{"model": "encoder-decoder audio transcriber", "dataset": "read English sentences (LibriTTS-R)", "train_examples": 15625, "gain_aug_db": 6, "time_shift_ms": 50, "n_mels": 64, "hop_length": 160, "input": "log_mel", "spec_augment": true, "win_length": 400, "tokenizer": "word", "vocab_size": 8027, "encoder_arch": "tc_resnet", "encoder_norm": "batchnorm", "encoder_activation": "relu", "encoder_padding_mode": "reflect", "encoder_depths": [2, 4, 4], "encoder_kernel_size": 7, "encoder_stem": "single", "encoder_widths": [96, 96, 96], "fusion": "cross_attention", "label_smoothing": 0.1, "decoder_width": 128, "decoder_layers": 8, "decoder_norm": "rmsnorm", "decoder_norm_position": "pre", "decoder_activation": "gelu", "decoder_mlp_ratio": 4, "decoder_head_dim": 32, "decoder_fused_qkv": true, "decoder_bias": "none", "decoder_qk_norm": false, "decoder_parallel_block": false, "decoder_inner_norm": false, "decoder_positions": "rope", "decoder_cross_attention_every": 1, "decoder_tie_embeddings": false, "init": "lecun_normal", "residual_init": "none", "optimizer": "adamw", "lr": 0.0014, "beta1": 0.9, "beta2": 0.999, "eps": 1e-08, "grad_clip": 1.0, "steps": 6100, "batch_size": 384, "epochs": 149.9, "lr_schedule": "step", "warmup_steps": 180, "weight_decay": 0.3}
Rows from block 5 of the text decoder of a small encoder-decoder audio transcriber, named by matrix and row number. Rows with one number belong to one neuron. Each number is 500 + 25 x the weight over its row's rms, rounded and kept within 0 to 999. All counts start at 0. Numbers have three digits each.
After each neuron's rows are labels from the 100 texts, of 14848, where the neuron reaches its highest value: "tokens" is the input token at the peak. Only what is clearly more common there than usual is listed. The data: read English sentences (LibriTTS-R).
# fc1: MLP up (decoder.blocks.5.mlp.fc1.weight, 512x128), inputs 0-127
# fc2: MLP down (decoder.blocks.5.mlp.fc2.weight, 128x512, transposed), outputs 0-127

fc1.330:532507523463490526529548528472477548498500542497527463515530476524485476510470490517531495519472463500509503532538514495520486518517464495492456526536494500499521480517491510537503527456495502485434505519521481481533487518534487518533464519536550501520517516494497534502462465493503495542504458468503486465552494478517532506465523518466502474499510473502515546507499507467539486528500
fc2.330:518515518510440525476412498497513508512529451508497555511476521508500524507531518478469537511535554484511534493446488513514497465485488509502512475482523509462482528513510499514492559522545502497509542486453484515480513506484531523440464481479476527499531495505489520506495514494503490485511542501516519499499503498512506543508502504474536491484451485481472512523522514467482490457522
tokens: "said"; "thought"; "cried"

fc1.312:484508525499520467519488540535533478506466485491492471507482487541503471479511472494528473457503561499548492477510469523467521535520513463511519514516493529494515527543576508453513537506502547493491532472492502484545526466488512507524484482502473459521505488465462500501507495477516486473503473541517478473496540493488518548524459509484488503492480455475494472495497531462506510508508
fc2.312:493487523479476537475531491473443556492539504531479523529505562498490495519444489527500542458498478517496483489452505530519472457498468531482487511481546430500493480473482487478528517519483515499530500516478528487480470516503467500466527504501515512469520463477533495526481503502505513527522518478487561538513488455509458487492493508471515525502497506522533485522507501501498478484523
tokens: "in"

fc1.313:485455474465497479508525518537435501507515490484451517492572490498499510487518517493506495466503559462514483540481497542475525496549536524509482491487484543534518502500517494517527525576478523504471499483471496526495534514497500496517496485498491531505537511505506525468474467498479459515470524526531492522488464479456502486441512511520493476465525498499503534467507490499521486499493
fc2.313:493497526473480485541490489504548513525452549525509477508494480563480515535541508502486496543501468580504494479482478478478466487475473497509468525519487484486505518513501538502480494471510506486515487499517514523506503523507477454478510503506519509536499482498462471468476512504525497476493441535503554473483502512510525506567506478504518476549479550507470495482500512465468523501483
tokens: "you"; "here"

fc1.337:534464494497524497492514556529489541484515511550535536519491476496461457498521481494505524493500473478524504504482525498515533540486466525503500496505477488475530489509512486461486483529481496476490501496524444480462495477489485558508471476495464559499447488505509486512513491479479493510490509525495489493536546522520517543442538500476513490492500464498549550513540512506524467479529
fc2.337:481508495513502470515449495467495509491484465471449441488506483469495452463464474511494474498528519524456556462503509477505490477517484467473507538558503524459490504520512529500495513521502513526530493478477504536514526502480518477488510468491510521502491481522503484498541497518517502487457534466494529473473493474491498464536525510537468468494484486524461461514491538554492543497506
tokens: "you"

fc1.354:512541548500496480482536503582495499551494532490459471498486506503529478491476474509520493491492479484472496504512463534469505507516491494496489485516461481530531528509469484465474528520511507528495482517514490493465487517476523506452434471518551492520491441512492502479485490458460496519479497501490492534519524466477484512486465529486491468479550500467528504519502475494547491465520
fc2.354:506479468459504458455478498480482499496491575516562521512529507498503512532490504526469498537506510532528428523483524513500482498510477473482546499494489503501526441509484508515510472516486508495500460490505502505516511547529437502498537532494514500511471491497503520494502506502505526468473477463522465493510484466552526510520503467492520527497491451454513488485492488513536496540535
tokens: "the"; "why"

fc1.125:487534522457462508545546503511526514510471497475499498478509499518496473500532475490480493538478489484466513510441488490470522547480495435502516467484517471557470466474516512483518533556538496498508535554465513477468505528497473481533457494531520492490501506469508495487502502510512465477478500503495532522530504501501526508514459497477494501561510502541478492531526497497533514511535
fc2.125:544446496460528534450470495505539430488489496495436528504527558540498535502514502519483531479467502529531459511500534466491500491512480509511541501493497512486496543531528493466513543510468504481491494481507512481491470510508548528513513505496483470507520518500474485462482485550519506552558487488507509487508509508522470519479491505488494536486500484476516467482472495510495496531488
tokens: "her"; "i"

fc1.51:507482491501531490530521526515486513520498515502505505475519543529515507494532531552516499507487504459473448517535486519458526510535527503483481478475496493519457488477589497506483471541510513478456507501520482471503477500479484493546491444482513529456505519496501498504453521530520512486508549475479518510530497496519453529517464500467473475494476520481529492531542546503494490482515
fc2.51:516487504503453456491506499469519494499513474474486489500495467452488448504506516482488463518520474567492519485484520505517467494470448538476511501501524496493536457541494464499560544499455505540515509528482510532532521448507517504511511541477460490529504492483457504482529493487507505511522462506474457496502542462497479476512484485521531530462496482526524486496478503502544489509492
tokens: "her"; "you"; "does"

fc1.67:494520493485524556514520537509503508490482538479551491518462478478487527517501504516490503459517528503519522539483487478490536495481442460527488490481484505523536525480469512520517561512468506535471495522510438494525489495522505506483517505516431485526541499496509495533479508500491499490462549520492512503479503509489500525507522484488506463459479449487464524483493503442485469533538
fc2.67:515517505552478510517517482492458477463485467551532516523515501500540494484481520459514491509471438458489511509484472519508512480517492510461547481466488478490490497481491473526498495512531509494511514525528516514518469534467521463578495456485558468474558479495526508520464498489491497495480482529506526476519519481495490518480531546494478499507499505481473451490510487469497464474495
tokens: "<end>"

fc1.435:464520497534474542500498496496552503506508496445479475474533482495485511465476452486542563529461508483525496501506435471437520526489474504486503525526474453524497462497515502513516483515504509518511470507516506519504504524458518454518484545505493481505519498542477518503486524488499517544476483523509510501540455496483488500473504509501464446524526488481517494499518543497476527478475
fc2.435:503510472509486514491488476518478512490554471513454523520479478498473511469476547468522497546514464500542501511493524480514495498526541496466476514490508507471504494518486467529476492459517504498532530537513495461449505512495471480448498468470473498488454470518481487524542512488518486516557517502538479469494523489534483498534459559489542497460528530513526522496517502505509496501542
tokens: "in"

fc1.434:494508509508546545456537474467500464483502498518527523565532535519494488487466490498540527496515469483499490528496483486444510513502467497492458525557454497456501477485525507511505526564508504480497540506487519483527511503494522452470482507537490507518495501489480533469510460505570547492483530498512508478485544488492488497526448487529481498507495508499507487520522504480521477513489
fc2.434:519551515487506445522498507537509520538506494497452449498506477525519530494522483463507534525503518471501476509462508487518522474502487521530492430484481504487500461495435492468507473460504500500493488467525527530485485500466441498540531476513491481495495534487539528520486535517500480511556493490495503520498525508538480529494498492442524491475489473539490508485455515502476521516507
tokens: "it"

fc1.15:537511513498511541514549493538483486526530515503469517503508447487557509490492512485501480441519499487561509511511533521465471513466450457541508530526500487508478492496487498470510513547472495554521519507523441461513509497498452500516490477491463522509490526510471523507514490477476485481477497524498513478476551502473502508471495517484483477475476518495444515504514475449511501511493
fc2.15:528499474483509513487492482486502498498472522470501524482511560505520504485507471505516498529539513503500530514444456518493518483473530526534477522500490528436485504537499524586459471522463504495510487479478575476496532514504486530511458529504510512542527523525500531506502478529492514516479503470481491516493519492523547508528499467476471498538471495518542476519518498508503519470520
tokens: "'"

fc1.407:477518516504533494515489479474468530516509497485532514521498497527461497496493490545508480523472471487484481492477544478474496512508488542504514494501461495514414503475532510535446512530506496481489487531500472483494487449425502497484489513535552546483519507476506506487488448505496461514485480532471502523507541526460493522469471449498495498506530486478499515525518499467512531531489
fc2.407:476520480511467475486470537449489490510498471475477496464448527469530506520500512524496494485472512508530510482521493479475554498496481528547529539487521443497505477519475497475546506536479473501530489474483514489500503481511478498487526482460500505459525507483480525490466550494498535490515537485516486432498504517504480541465471536497499510454504467451468497462492472498500462501491
tokens: "her"; "would"; "my"

fc1.486:484490507524489483543542533487409508511478533493515524493491460491481479507466472502494507516519477463545443477511483464461547503522487535509510459524491500537484496465524514511518492547474499464490512545517487493515492473484455508501501460505500480478519536475512506520469487539492492525510505509489532504516505498487474490474479545498467476536503512485541551510500476481489472463484
fc2.486:557501485489512536493472490536483549502484521515528495537472483517543547495474482556527499515518524494537532473501553501505481525516479514474484491498509439515490482479499512517476511488515498500520503469517554506534524504464516496480507478467547480562461480501495479497507494541541513475449497530504512455498521539491508516481476491541497560502534505487494502475493521493510506495504
tokens: "the"; "her"; "'"

fc1.431:474506521515476464516474545507541512483457539478513478538530473529511534470505465517523505444527531513496531485476497492511545546529494510523516472481507519528518479507520475464521531493517510464510475510530497495521482501470474504464479515490545554488462500501481528517480528513520498554511537540541477469513516526485494500512484510533507440467494515505526467512491491467506495464511
fc2.431:482520481451481536514501500472485522474541480503524513458547483461478496497539502498538483466490495473471505515525482554534523522462478556503459509511491482497480496479481507494509561525500528476483489473466492518494528521512496463536520482473553501480541476521471502510463510481419508471522497502483492474507522497528481499542507528486501500505540506514486522483518515469500477520532
tokens: "in"; "do"

fc1.14:493542487514560519525484537545472511503499525502481543515517512480503517515505508492482514489485478460523509522475487480493498533487485505491498540511518523514502554472571493457502513490482443539454494463458488489513502494525483491485447544537481510504525550467437523515478490480515502479471482500486515496504507497532456475501498487524536457489469465537507498496510510500504506497534
fc2.14:489462528485515498534520500491497486473529493465525528502487516509463469500524457498546553474583496510470520489550539509477464509501506479492456546499520466464519464478515537516442503484465502469539498482474527514476470483533525496501508513506523491506497470463513499516507518522492484495498489547484529537521519488464534521467505530504489491477496490490509529507460495483502506485456
tokens: "be"

fc1.28:513484452509461521508500557528495525537536503508475480506481524461456500510478514486515498502472492467512486458513465460498496505520449526504528435511481493489496506494486513505531507503481487504522448543491500504510491487503444526507503498446523477523511524476517508533511517544506525499478455515479488501506577495444510507500492506504482478448488473509514550494483498449488489501506
fc2.28:490486501497479480525449449459567477476488495548464514510484496463515526471467474534455520492530466515515452515496522504515559510467471508501521515491509521518510486502503463521495474502519513458545486506519495526465500519531487507502471546499537502540504551514490486478479446517536486525519516503514520504498522491491484508495529508512490497524523509506503512462468488488513563535524
tokens: "the"

fc1.252:502508500529531510524488517524488494559494482467513542474470473494548480490496522466516482478471480492496518490499465506450511538499490496511528495508453509506506579508510474508546507486489500538493452501516508500475502565507470497512505464508490521544478537482505514539505541485511507478503484507504531490505517526511476472539452491479500457493497449451512518540472485507546489489518
fc2.252:478484526499498494500487499538518510460506543505457535529517506498503512511466472538501488480530495496523477484475541518498480461498483505448514480482510439462449530521507520545435524473525469516495526488512498509527517518471450470498533486486491546494493509488504524510485522521581522493525468509535509507517492513492494502475517485483531509493470532530546506486535508513498499517454
tokens: "the"; "he"; "and"; "to"

fc1.289:489551503499505519536532511510503492497513524455512535515494511521495507503467462535484507476502510486497523481566495492489496495507520491488524479472449489494510524500482532510496520479474502456503507529507478470492516499518451510477537454478479473500504530507509504511457511503507498503474495469480492507615535463517493518463435483492485488500544466509506511484510473495507508562503
fc2.289:518534550506486569471496467485494487522509477507493503466470471487549486500463526466505501506495523527505495486469511523521549483469531528487471478491487512527489531490534565459505490485497549479523429473507492498473490497521498474504477491524504481530516528503477507509508487506503445483498486489508494483437473499507518490510477474517471502467488515479500510548519521533448514468528
tokens: "let"; "with"; "just"

fc1.405:500503502480505526516534541514517533503480477501515489534514551506503465543472486538506523510504500454536522533517482489502531505516497496463551495478506489544512513515474535555482518533487548497511521499472495451532462509522486478520502522496528529533494536461525522548448505485514508456453470543512488473528534469486469513460497488514489505474476483499473515499485516499488487519530
fc2.405:501487484507479494462504512480484493478478470504514506470480513450542491514477551463534490456506478495480473520461501517509475502465515476517526538479511481523489504530533502504562471537512566516512485538486460479482492524523551487516468558501516521510508525470497491510501470498474499464440510545532482509521493481530519512493468520485500473483519498456480494542479477485495475518498
tokens: "she"; "he"

fc1.478:487501491454549534550522491505500514527474524536502508500490486508518532508498505533539515452452497497562539504521511482493527564508495469489482510482459489568522520480513497537516532542490497542488502521501494480502532501505529539493515485479507462484551482496547504481445493515505482513491516519494513509488485488471477529514526491487508499487465460490459494521475501513494471522548
fc2.478:511497474469523503516536494527461461430507471486460496509484516590517505490474488518543528483522438512518503512513512494499480461511540477514501488464515463484485506477494475537446458463523480505452531458472487502521474512488493440511475514520477467506510494508521537503471490522530506471492508509499490453508509504507495507481513516497487518478489478494502506455487523491532487511516
tokens: "<end>"

fc1.325:547501508473473514545485491565521511541461524508514525459532530496546514492501479545524510504456465482498526524498505514527526497544490503476503510521532520518490442492515480505525527472457447519441504509495476506517478476492449506492513509500520511486520503505489520503457534510515524526480483488535549501502525466518494529475506493462500467487532511500495505528528487498524474509552
fc2.325:521514528544502505502515491505445482497495487492486540501483473504484509504493516477492470523548512494477480497463489506495489531511492492500497503510501419541541526481466515464510495506500501523506516454484519489509509491508450503553474522490498506503436513504491505458510468515501521537475460561491432521501473483456523494536470511508472492462462490490512470480497503517462514449481
tokens: "said"; "an"; "the"; "mrs"

fc1.436:481530537509518491550587561522516517505499507468471502523496510481521478477509491511560520454513484483507528524490478469466501526507488480465541468503467524546493494506495511489501520504482475558473479517498508494503507498460482500472482487500535469485510495447498487509509499509512506507454502543508534514502508497523512557478511520458508480489492477494495553521500534488515475488554
fc2.436:534500528508535490514524568499446517486514476483524482555483506522488489502466504497523500479495453464529539498481502514493509522510533455504557453523467502484487474528457523512503471504475504496449485483493514500516468523470506471489508459545512461491496484499585503508492516510472508484469518542482504494505520485524496547489501512499498500474481485505470532504497538488538475517486
tokens: "<end>"

fc1.210:524510554506494489521516516489491497499506533465477469482493495523464503497509462527499538476463554501504539482528464481501527489523464497515459500496500489545503527519491498499466533514509517505508494512482452466536503529493509508514423451536516497519535462486500501458508517481526543555491496477466527478500535463473530500520484530515491499528485507524499492527477522483516493462553
fc2.210:524519536460448502514491492524522521522533486489502491510464509458521484534514507484495501507508457478515496502534467487477500538482512516493512474533456449489515523493544504523508489501489480480510512489542528518519515501474521468503570559473467508484488521515466522504549516483512470489513451533536452525496512519482501503514481469504490540523506496466519480503500517488507476562446
tokens: "said"

fc1.251:450486547459511519509463498457477530518489503484530500518517517530522498498530531521494515539551486491496548498520472494486520491479508476491544504515453501507505501475483518487520527491490486512536483480479539517475491521487524488513495566545492479524464520451471548521495491530513498489474474488517467493528519506500466497512467500517483508531515476409504529536520486518526499521505
fc2.251:483531488530430489534533490534455480504524498512473508486501504499490475473495527479505467492503508451498523513516508515500472508484502487457463492500483550461466499485515498515473495478502507472453565481502482494494454499522496518473470453488484530442502474510506490470503511464519481470502562506477524482516510521462507479516466504491507477500471487475483522501444513534520481509556
tokens: "and"; "but"; "to"

fc1.363:503523495471492514477472545540506542506488523489489485489483530484462450518489450489485501505479527459525487524445525481462535509504497483517499498474448488510491485537488499510539513522472458515461479511528505489470516497488509472510514533550486484496465499476495512456532486525468486532495473519524527434545535470450490496469515487489491518501490454470516487498536508514521471506499
fc2.363:509499479523518519477513557528560512498493492475531490497536514524507527491481495539536479532475512554480498533509522484483496487501549526523518520537461457456470540525440495489478483457495503487486519503521515493527510528489494507528512492513525508464537456495471500488451499528519493492471490508479464512515504460524453449515520551516498499508507480559506507505511498493523497495522
tokens: "the"; "what"; "in"; "there"

fc1.444:494505531535464481532495495532540497474474475518506472491537519512467485479483521500485552476504495492531526523525516496492506527472515531532497466537487498546487490496497502522494512525483527493499510492499528484468467550474463474487539495510505506540493489489483514482491480484474494515504485485599542534537463501512460474457526491468471479512482504454480518559509482520521508531502
fc2.444:485492503477471511537516511475485485556479525492455492508505492507533532517480555520504478508520538575495455513506502472501490467473462513491501518450482529502505468521533512506473528465476492504480505511519525519486491478515532496471518514521477448544532473482494522467495515498499464509465478516449520488498511509521560503524508449525493474503476522501498508505497529450503464463480
tokens: "mr"; "to"

fc1.180:521504522529512513495546511499474545503525486515486533502543528493516494512484478519501558495454483472493530512513516540518478515514485497516535498546503494527508512517501478520528520508484471483511523495427468504467505514467438458472496490464486551479507532480486507510499448475531541532493527497513459507481523532527448482475496528504487513472512492490500509461491524496552521495531
fc2.180:497493487525485486536453463475489490540469511541478493506494483468552489502495485513522538533520475554520483499521502478508554480513482509535529530493510520516497501527528490478508545521533486492501474514534521531461510513513466472501547534513539496502507504504517541486497503492538559486498460498501522519539460498452506476445479466484495467495499482567489493506484519528503485505496
tokens: "you"

fc1.70:518437499511502491538532490513458495512459553526504501531463549531436522495484487541515485479487450508529513530493497469475531510519487508511536456531500471522492450479517461475528479521510492501509493522530472508485525505519534501515517493495459512519505480461497515492482505497503539504470476505466501508546506508512488498451493544519551509485495486490507483539510541495491466525465
fc2.70:511471509504480478476514502480535553522535496509507524484520485497495504469459505546466531529485509470474453505501512546539464525506537530508493451471506501484471500471462474476488481511494499511512501493481508503481505499491480493479573519486561554500477508532488500513535493498483472552507532472506494479507462527518519498494477535496476518528476480504502553448542491500493544490498
tokens: "you"; "it"; "i"; "they"

fc1.65:521492496522481530498508528492484551549462499477495482486539488547493490534495486471485514504507502477462509522499507531466513535460496469485568487473467498548480486505501488497489495543524483512508535572488486503471521544526480517463458489485499477528454503471468516471478466511528470487516490496502563510482500480477469525520536528491513480470492483481493523514516538510520489524496
fc2.65:495483477499508542491478480482465479510474506529490499574519539484483513485477502510513508536520502516484489536537500515470464529487475505497485528471538480499491520513480491494448477513475497503516446495479490492487517475541556500502509451460501503538504510478514493520507492546545457460515495542536482504504536488489478476522450504521470498487496557535520510488541456502467505513516
tokens: "you"

fc1.2:539476496513529489501500486482487485479497513480467511506519509490521556460510505521514498495471482488508528502462510488496530506501498478499534477531483505500512475513492508472481542490461527495502510500478481475536553536515499507500456496530538465467518461444480537521505490436489499499491507504465495534532503469473475519441511498543465462494438473478491524502455474492533505544535
fc2.2:517505525500497520473514556509460539496530498532522508494477547493449472505502518491488494519497507507496522506501489512517455482488496517518527509448521454501476535438522512503504490533512482497506456491541467487490481467507481526470555503509469514534536511539479434473490484555494484547522506507485499474496501514522490485546525493486496495531550495497509500510539517472461483463492
tokens: "said"

fc1.317:486542532535452489504504524495512523525430498502521484555534498507506488474524484496481557430528526504536505464470491516501488491520501483497523508489489515555511498492486483475531491555485520523500566516477529485515472491494499534498519477541490538507482530496469490496486486470505546499494526531514524476537520487436475520518491502518503502485492516502499519534529480524526508528495
fc2.317:451511508495505501493482505473497488496482482501499493467490482440511494518460466461498546540523537490519472476494488508476460541527517511488477542520457462472486499531534534506524543501503473502561485497487466509526557467516501494522479511494525474500515477487515513506503546503498503468491469485537430549530538493518488503511552509499503503533490464493518488535523492505495470491506
tokens: "like"

fc1.355:496494488519511526518536492526456553506482514501495538529529494499514515489535488517536496474489503494478484525497507523547496519513502455513476509517470504508448508521504506497494510529479539533459482512505505471515474489502458502579509516495505498519466446476522524513515494493485519546500498498489563494510515501504451504468465524519525510534560467466543507531504503472550471531497
fc2.355:497540480510530501520510469517500502541454497507536478469471524514465489515488478499516521471477485514477520491551498507515495489550474523537501501498485483498521547523536506549503498507512543486493488505520509494486509513466540516479506513498511544443519490451481538466502522498484538500573529516521532479482524473478559496472542500478495533514536502482453475487500539507513488520511
tokens: "why"

fc1.311:571525507469464522572505525515472526543518515470468525542517516485462523518546497475531521505445483471490486505485469479494517525525521540559509515489483519495461524487510497518485554501488459502451504521501526518492489532510446525479485536535516502485479514503491516523513498479490502482469490506507504489535539510524454511479485509525480491493514494508474532529498515499506492474478
fc2.311:519505450495503476489545480500498492485511487434505464502531503512531473485495518524495520483473517493505467510502486541556510504524504465528520483520511520493502504498439501544514476494517516484552564475524507456524489517521500481508457492492479502542500483484513522477486491503446477494506504460537497528452535477507511520479556503494496500524510483460445477512502493540505549502486
tokens: "and"; "the"; "very"; "why"

fc1.102:516513462475505502548485511496478528510509520493454535512540535515443496522506502523512489501494528516545508516519490482479465530535459503537506492497498542527444513523500510512498503518500509532468516503497511497464482459470535449457473513487536510510487514503474494460497445512488552514462511502511517503494534491513521504464528469528542470502532500521513488500500533509469430521500
fc2.102:497513505534501508516479554520527509519505478430478521495491454480507526493558490476473505511466516539502520522522524515482461485479503506500503512463486488496513478442426489505480490524513487501483516527519492474467519479502547503534517475476517492516527501501515524429508481503519490517510484510495532496500513521508490524500543536459464482524496427464443496488494500482496495499501
tokens: "if"; "that"

fc1.185:498536474474490532513528478555484546512466489485441491550547500514521504467488507476514502456525489508498517507493461487513482508529465498466510464524518533487488476473490549505529515486487521552488500535517484428499534489482484527531473497520520495516509515473456490506469512511526484505487503551492510464498520549472495486530492475497492484491496499461461518512507500499523473558507
fc2.185:560469508506511483461478535500514466473460481480522480491506527504480499466493495507474490480516491519482504533480519491480505492503480523511472490499536508512474444480515525497484517487472483482505487494526494507482522456521486481478496518490510457533471522489470460475557466522506488552550454489479476537504418485493515477508478547557503476501464485532507487522499508531521489509466
tokens: "it"; "he"; "she"

fc1.472:488513499508505483532495488539458520501485488516509476526518519499464512495493500500498475519497538460513474521483501493501506520467495519492483463526460488469508516504502500531517521504499451474419500544569469512516484491505481489504506557544480515542524512507501541494466494505500479475508452525533528468501517498460463476464486524522486516522482478466522450521515509502552482452518
fc2.472:471475486532512511537479508462524490526456502478490520494536472522499492512425466482506519460504510561479485454529533506461509473506454531501523553511481504505496492526494500485526446482490509492511498507504512529476507504476475552504507485507533483508483457531519492509475493508507515539501480531451496517540450491475503501504474502444506476507503481505484481468471502488435506491496
tokens: "here"; "this"

fc1.280:487507550480496484530490516489471478495422501498481461519537476525520500486553467493558508508535521500549501534507510473532504523483496504490540493522503508533465515530518526515517505493457497504474469505503474491492512501503517493483507527489490463547526532507453524501485519511470478514461481483499485484484502485498458548548501498499478489500521480532445513540471514481484438477494
fc2.280:507485479476488551493516460496471527478532472533464538493482473502488516532537496553492535493480507462536506482540509497489515505521491470518468508438517511497505491501512460501511475467519485488492544458472502530481519544459544450498486475477501495464530493483488485499498511540511531557505480533483507512456502511504506478503493501495524546496460503523501522498488498532488514522568
tokens: "and"; "had"

fc1.209:516501479552517467497527495522488487507481542505498485514523495513501519511485478502473535497473469507525524488509487518471506500538463525512510457524483526473483455539548499513492504495489496489497464539507437468517522500479495530474463532489488525501518542455424505500474486518509491519520428496518523532565512514485463478496503522511513468498501471462515541499514493528520504526514
fc2.209:496556526543483551489484544504470533443538500527511509520504495497466509504496500514528508451529514454492495547517524484487497539512549524505501456472497500496513500458500441447476504513511521499510522479466475487478484473512544521546489476465527543512484486494519509469507499507497482497519489530503463542523543517497508526512518472474489533504495522491518469504509507501506479453475
tokens: "the"; "his"; "its"

fc1.127:502468493522495464475529544492446543509511490475496474502476492476494498463512485509505491493465492463517467472487458515486537530487563468483503497480477490499487548497496515502529516515536495531494478482494467467496516464516477477510478474501467515519511496492432467532523540460507438459488508517482500534561509518500474501528500508479505455513482519520495527512521525490536503480540
fc2.127:499538521499504514474449522484495481513487518520471487531486446483527506509522499479482519485471551491487518522480544481521462467531510485477498488498535487551525480502474518466449506477550512482530505465515518497486520497492488502488519511531497497474477486463494534495479463538523489523494467460435473504513553511531491490460503486484510494473527525517534496517533467483510443525535
tokens: "here"

fc1.212:515482539512460477512506548500495522510535503476512485497456520491515509502491526494474499498499542533493502498553516455448495559526507453542486506474456497512499509517549476455499494522509481528503452521512486510479511464513492506494474471479514522512524494512487483489514476540540490525494548515505523471511525526466476534471481480503509515456540454508482476506462532452488501532486
fc2.212:525475459561513473516446480516461510508466497531468492495525468526475517503529533522533516537446493486501466508520484481554547459515525512485495486475539513449492505488474488507508463492514513513503526539447504502528555482517463506497501531541478496539460509540539497463509482523516531478492478541473480492509497524516485486529488493484495523511489502473501501521515496483489504471493
tokens: "you"; "i"

fc1.497:522500489533514522515516511475508506486477514501471542515514445506492487518493507527545534488472519504519491539500471514491474508487507528561509470498538497493524540484515524464540503489531524521505505520518475509483561525483541520467525543453493486482496478476484502469450469544483473556472537537473493518528509520477539526511443510526460501519492482491503506530500518530501512505502
fc2.497:475506532529562487466497499504484506527482469512505477514464565534480494488487531476521476501515520494471527473467511548500510464481495526479510514480539528495507472497508497512484518528495496519474486509470524482478460512501484518482458436507454464504542506455492496470492504451489523504478471423525523537497500452504485492501527512535520467476505467484491508521495497498508530476472
tokens: "'"; "in"; "at"; "and"

fc1.188:505526522504461495497528530541506484573489489455460492506517542505522465483447542491478516489506551497500500486492501436483508495539510526481540468479463532527553485523481498493492498555449504513523485483517469490500523498449504494486502495483508533505478495495503494492471465507517438514512522480505515500489525527485490483469493520513496541495503476439467487511514509490502491530482
fc2.188:493507495528528526494435499471454488498465459510480485512490494495460511504558496522496473462486484502491486541486530478483496487469527413477494495532514507488509533522490492535515524472507544509514522451506506469508516456497475490496477492532522515493484530460514486500508448510509504482415487525457491485520462514555490502519491486521508499502484504480489518502470513519488486527489
tokens: "she"; "he"; "i"

fc1.259:506485525437500509517487512520496508526506525504446450496504507529500472486459484487536522456497493474507508530495507448509523478510503502515523518472514532506540453473470479468535517503476493476461481494522516469534517492498527533462485506521539487486511485484490560524473541526500529521487511494533512539478508493471519498439463493506493489508535465457482539498535489474495479542481
fc2.259:512513490505501491487464531483550447509517512493508459469528468469494552459496541511471498525466489514494488495478504479456445501480481492535507458476463526507504454479499487479511490463548505501526504466492482500502533490509473468514462498484502493541472470492508486466529437462525477480531459499503459507491478502470534486491488518499502497501520502497502533498509496461503545471445
tokens: "said"; "of"

fc1.451:501505528480492472558485494476514481509474540516494477479479506471528509489484491502557526494542503489494506514471451568502491523492489552512485499524522507506460465529464547496535542517450545538500512483467474501458503489503501533497543476481534514498480492513514495494471493498543516501501514470544478517485523488455499498483460502476490468470497479469486532527523543521525491515498
fc2.451:454475536517489546520501499476492468461528542503473539514503501495498496564469464509498507493496530489511495492513508484510550458480488488489514583490501502476510532492506497513518511535509502469490511493463527486544476533489480539450473554522550482507496518535479492500527512482486498476534509520481497485475489515502550457481502535523512503507534509500525455539490495502479475526475
tokens: "than"; "for"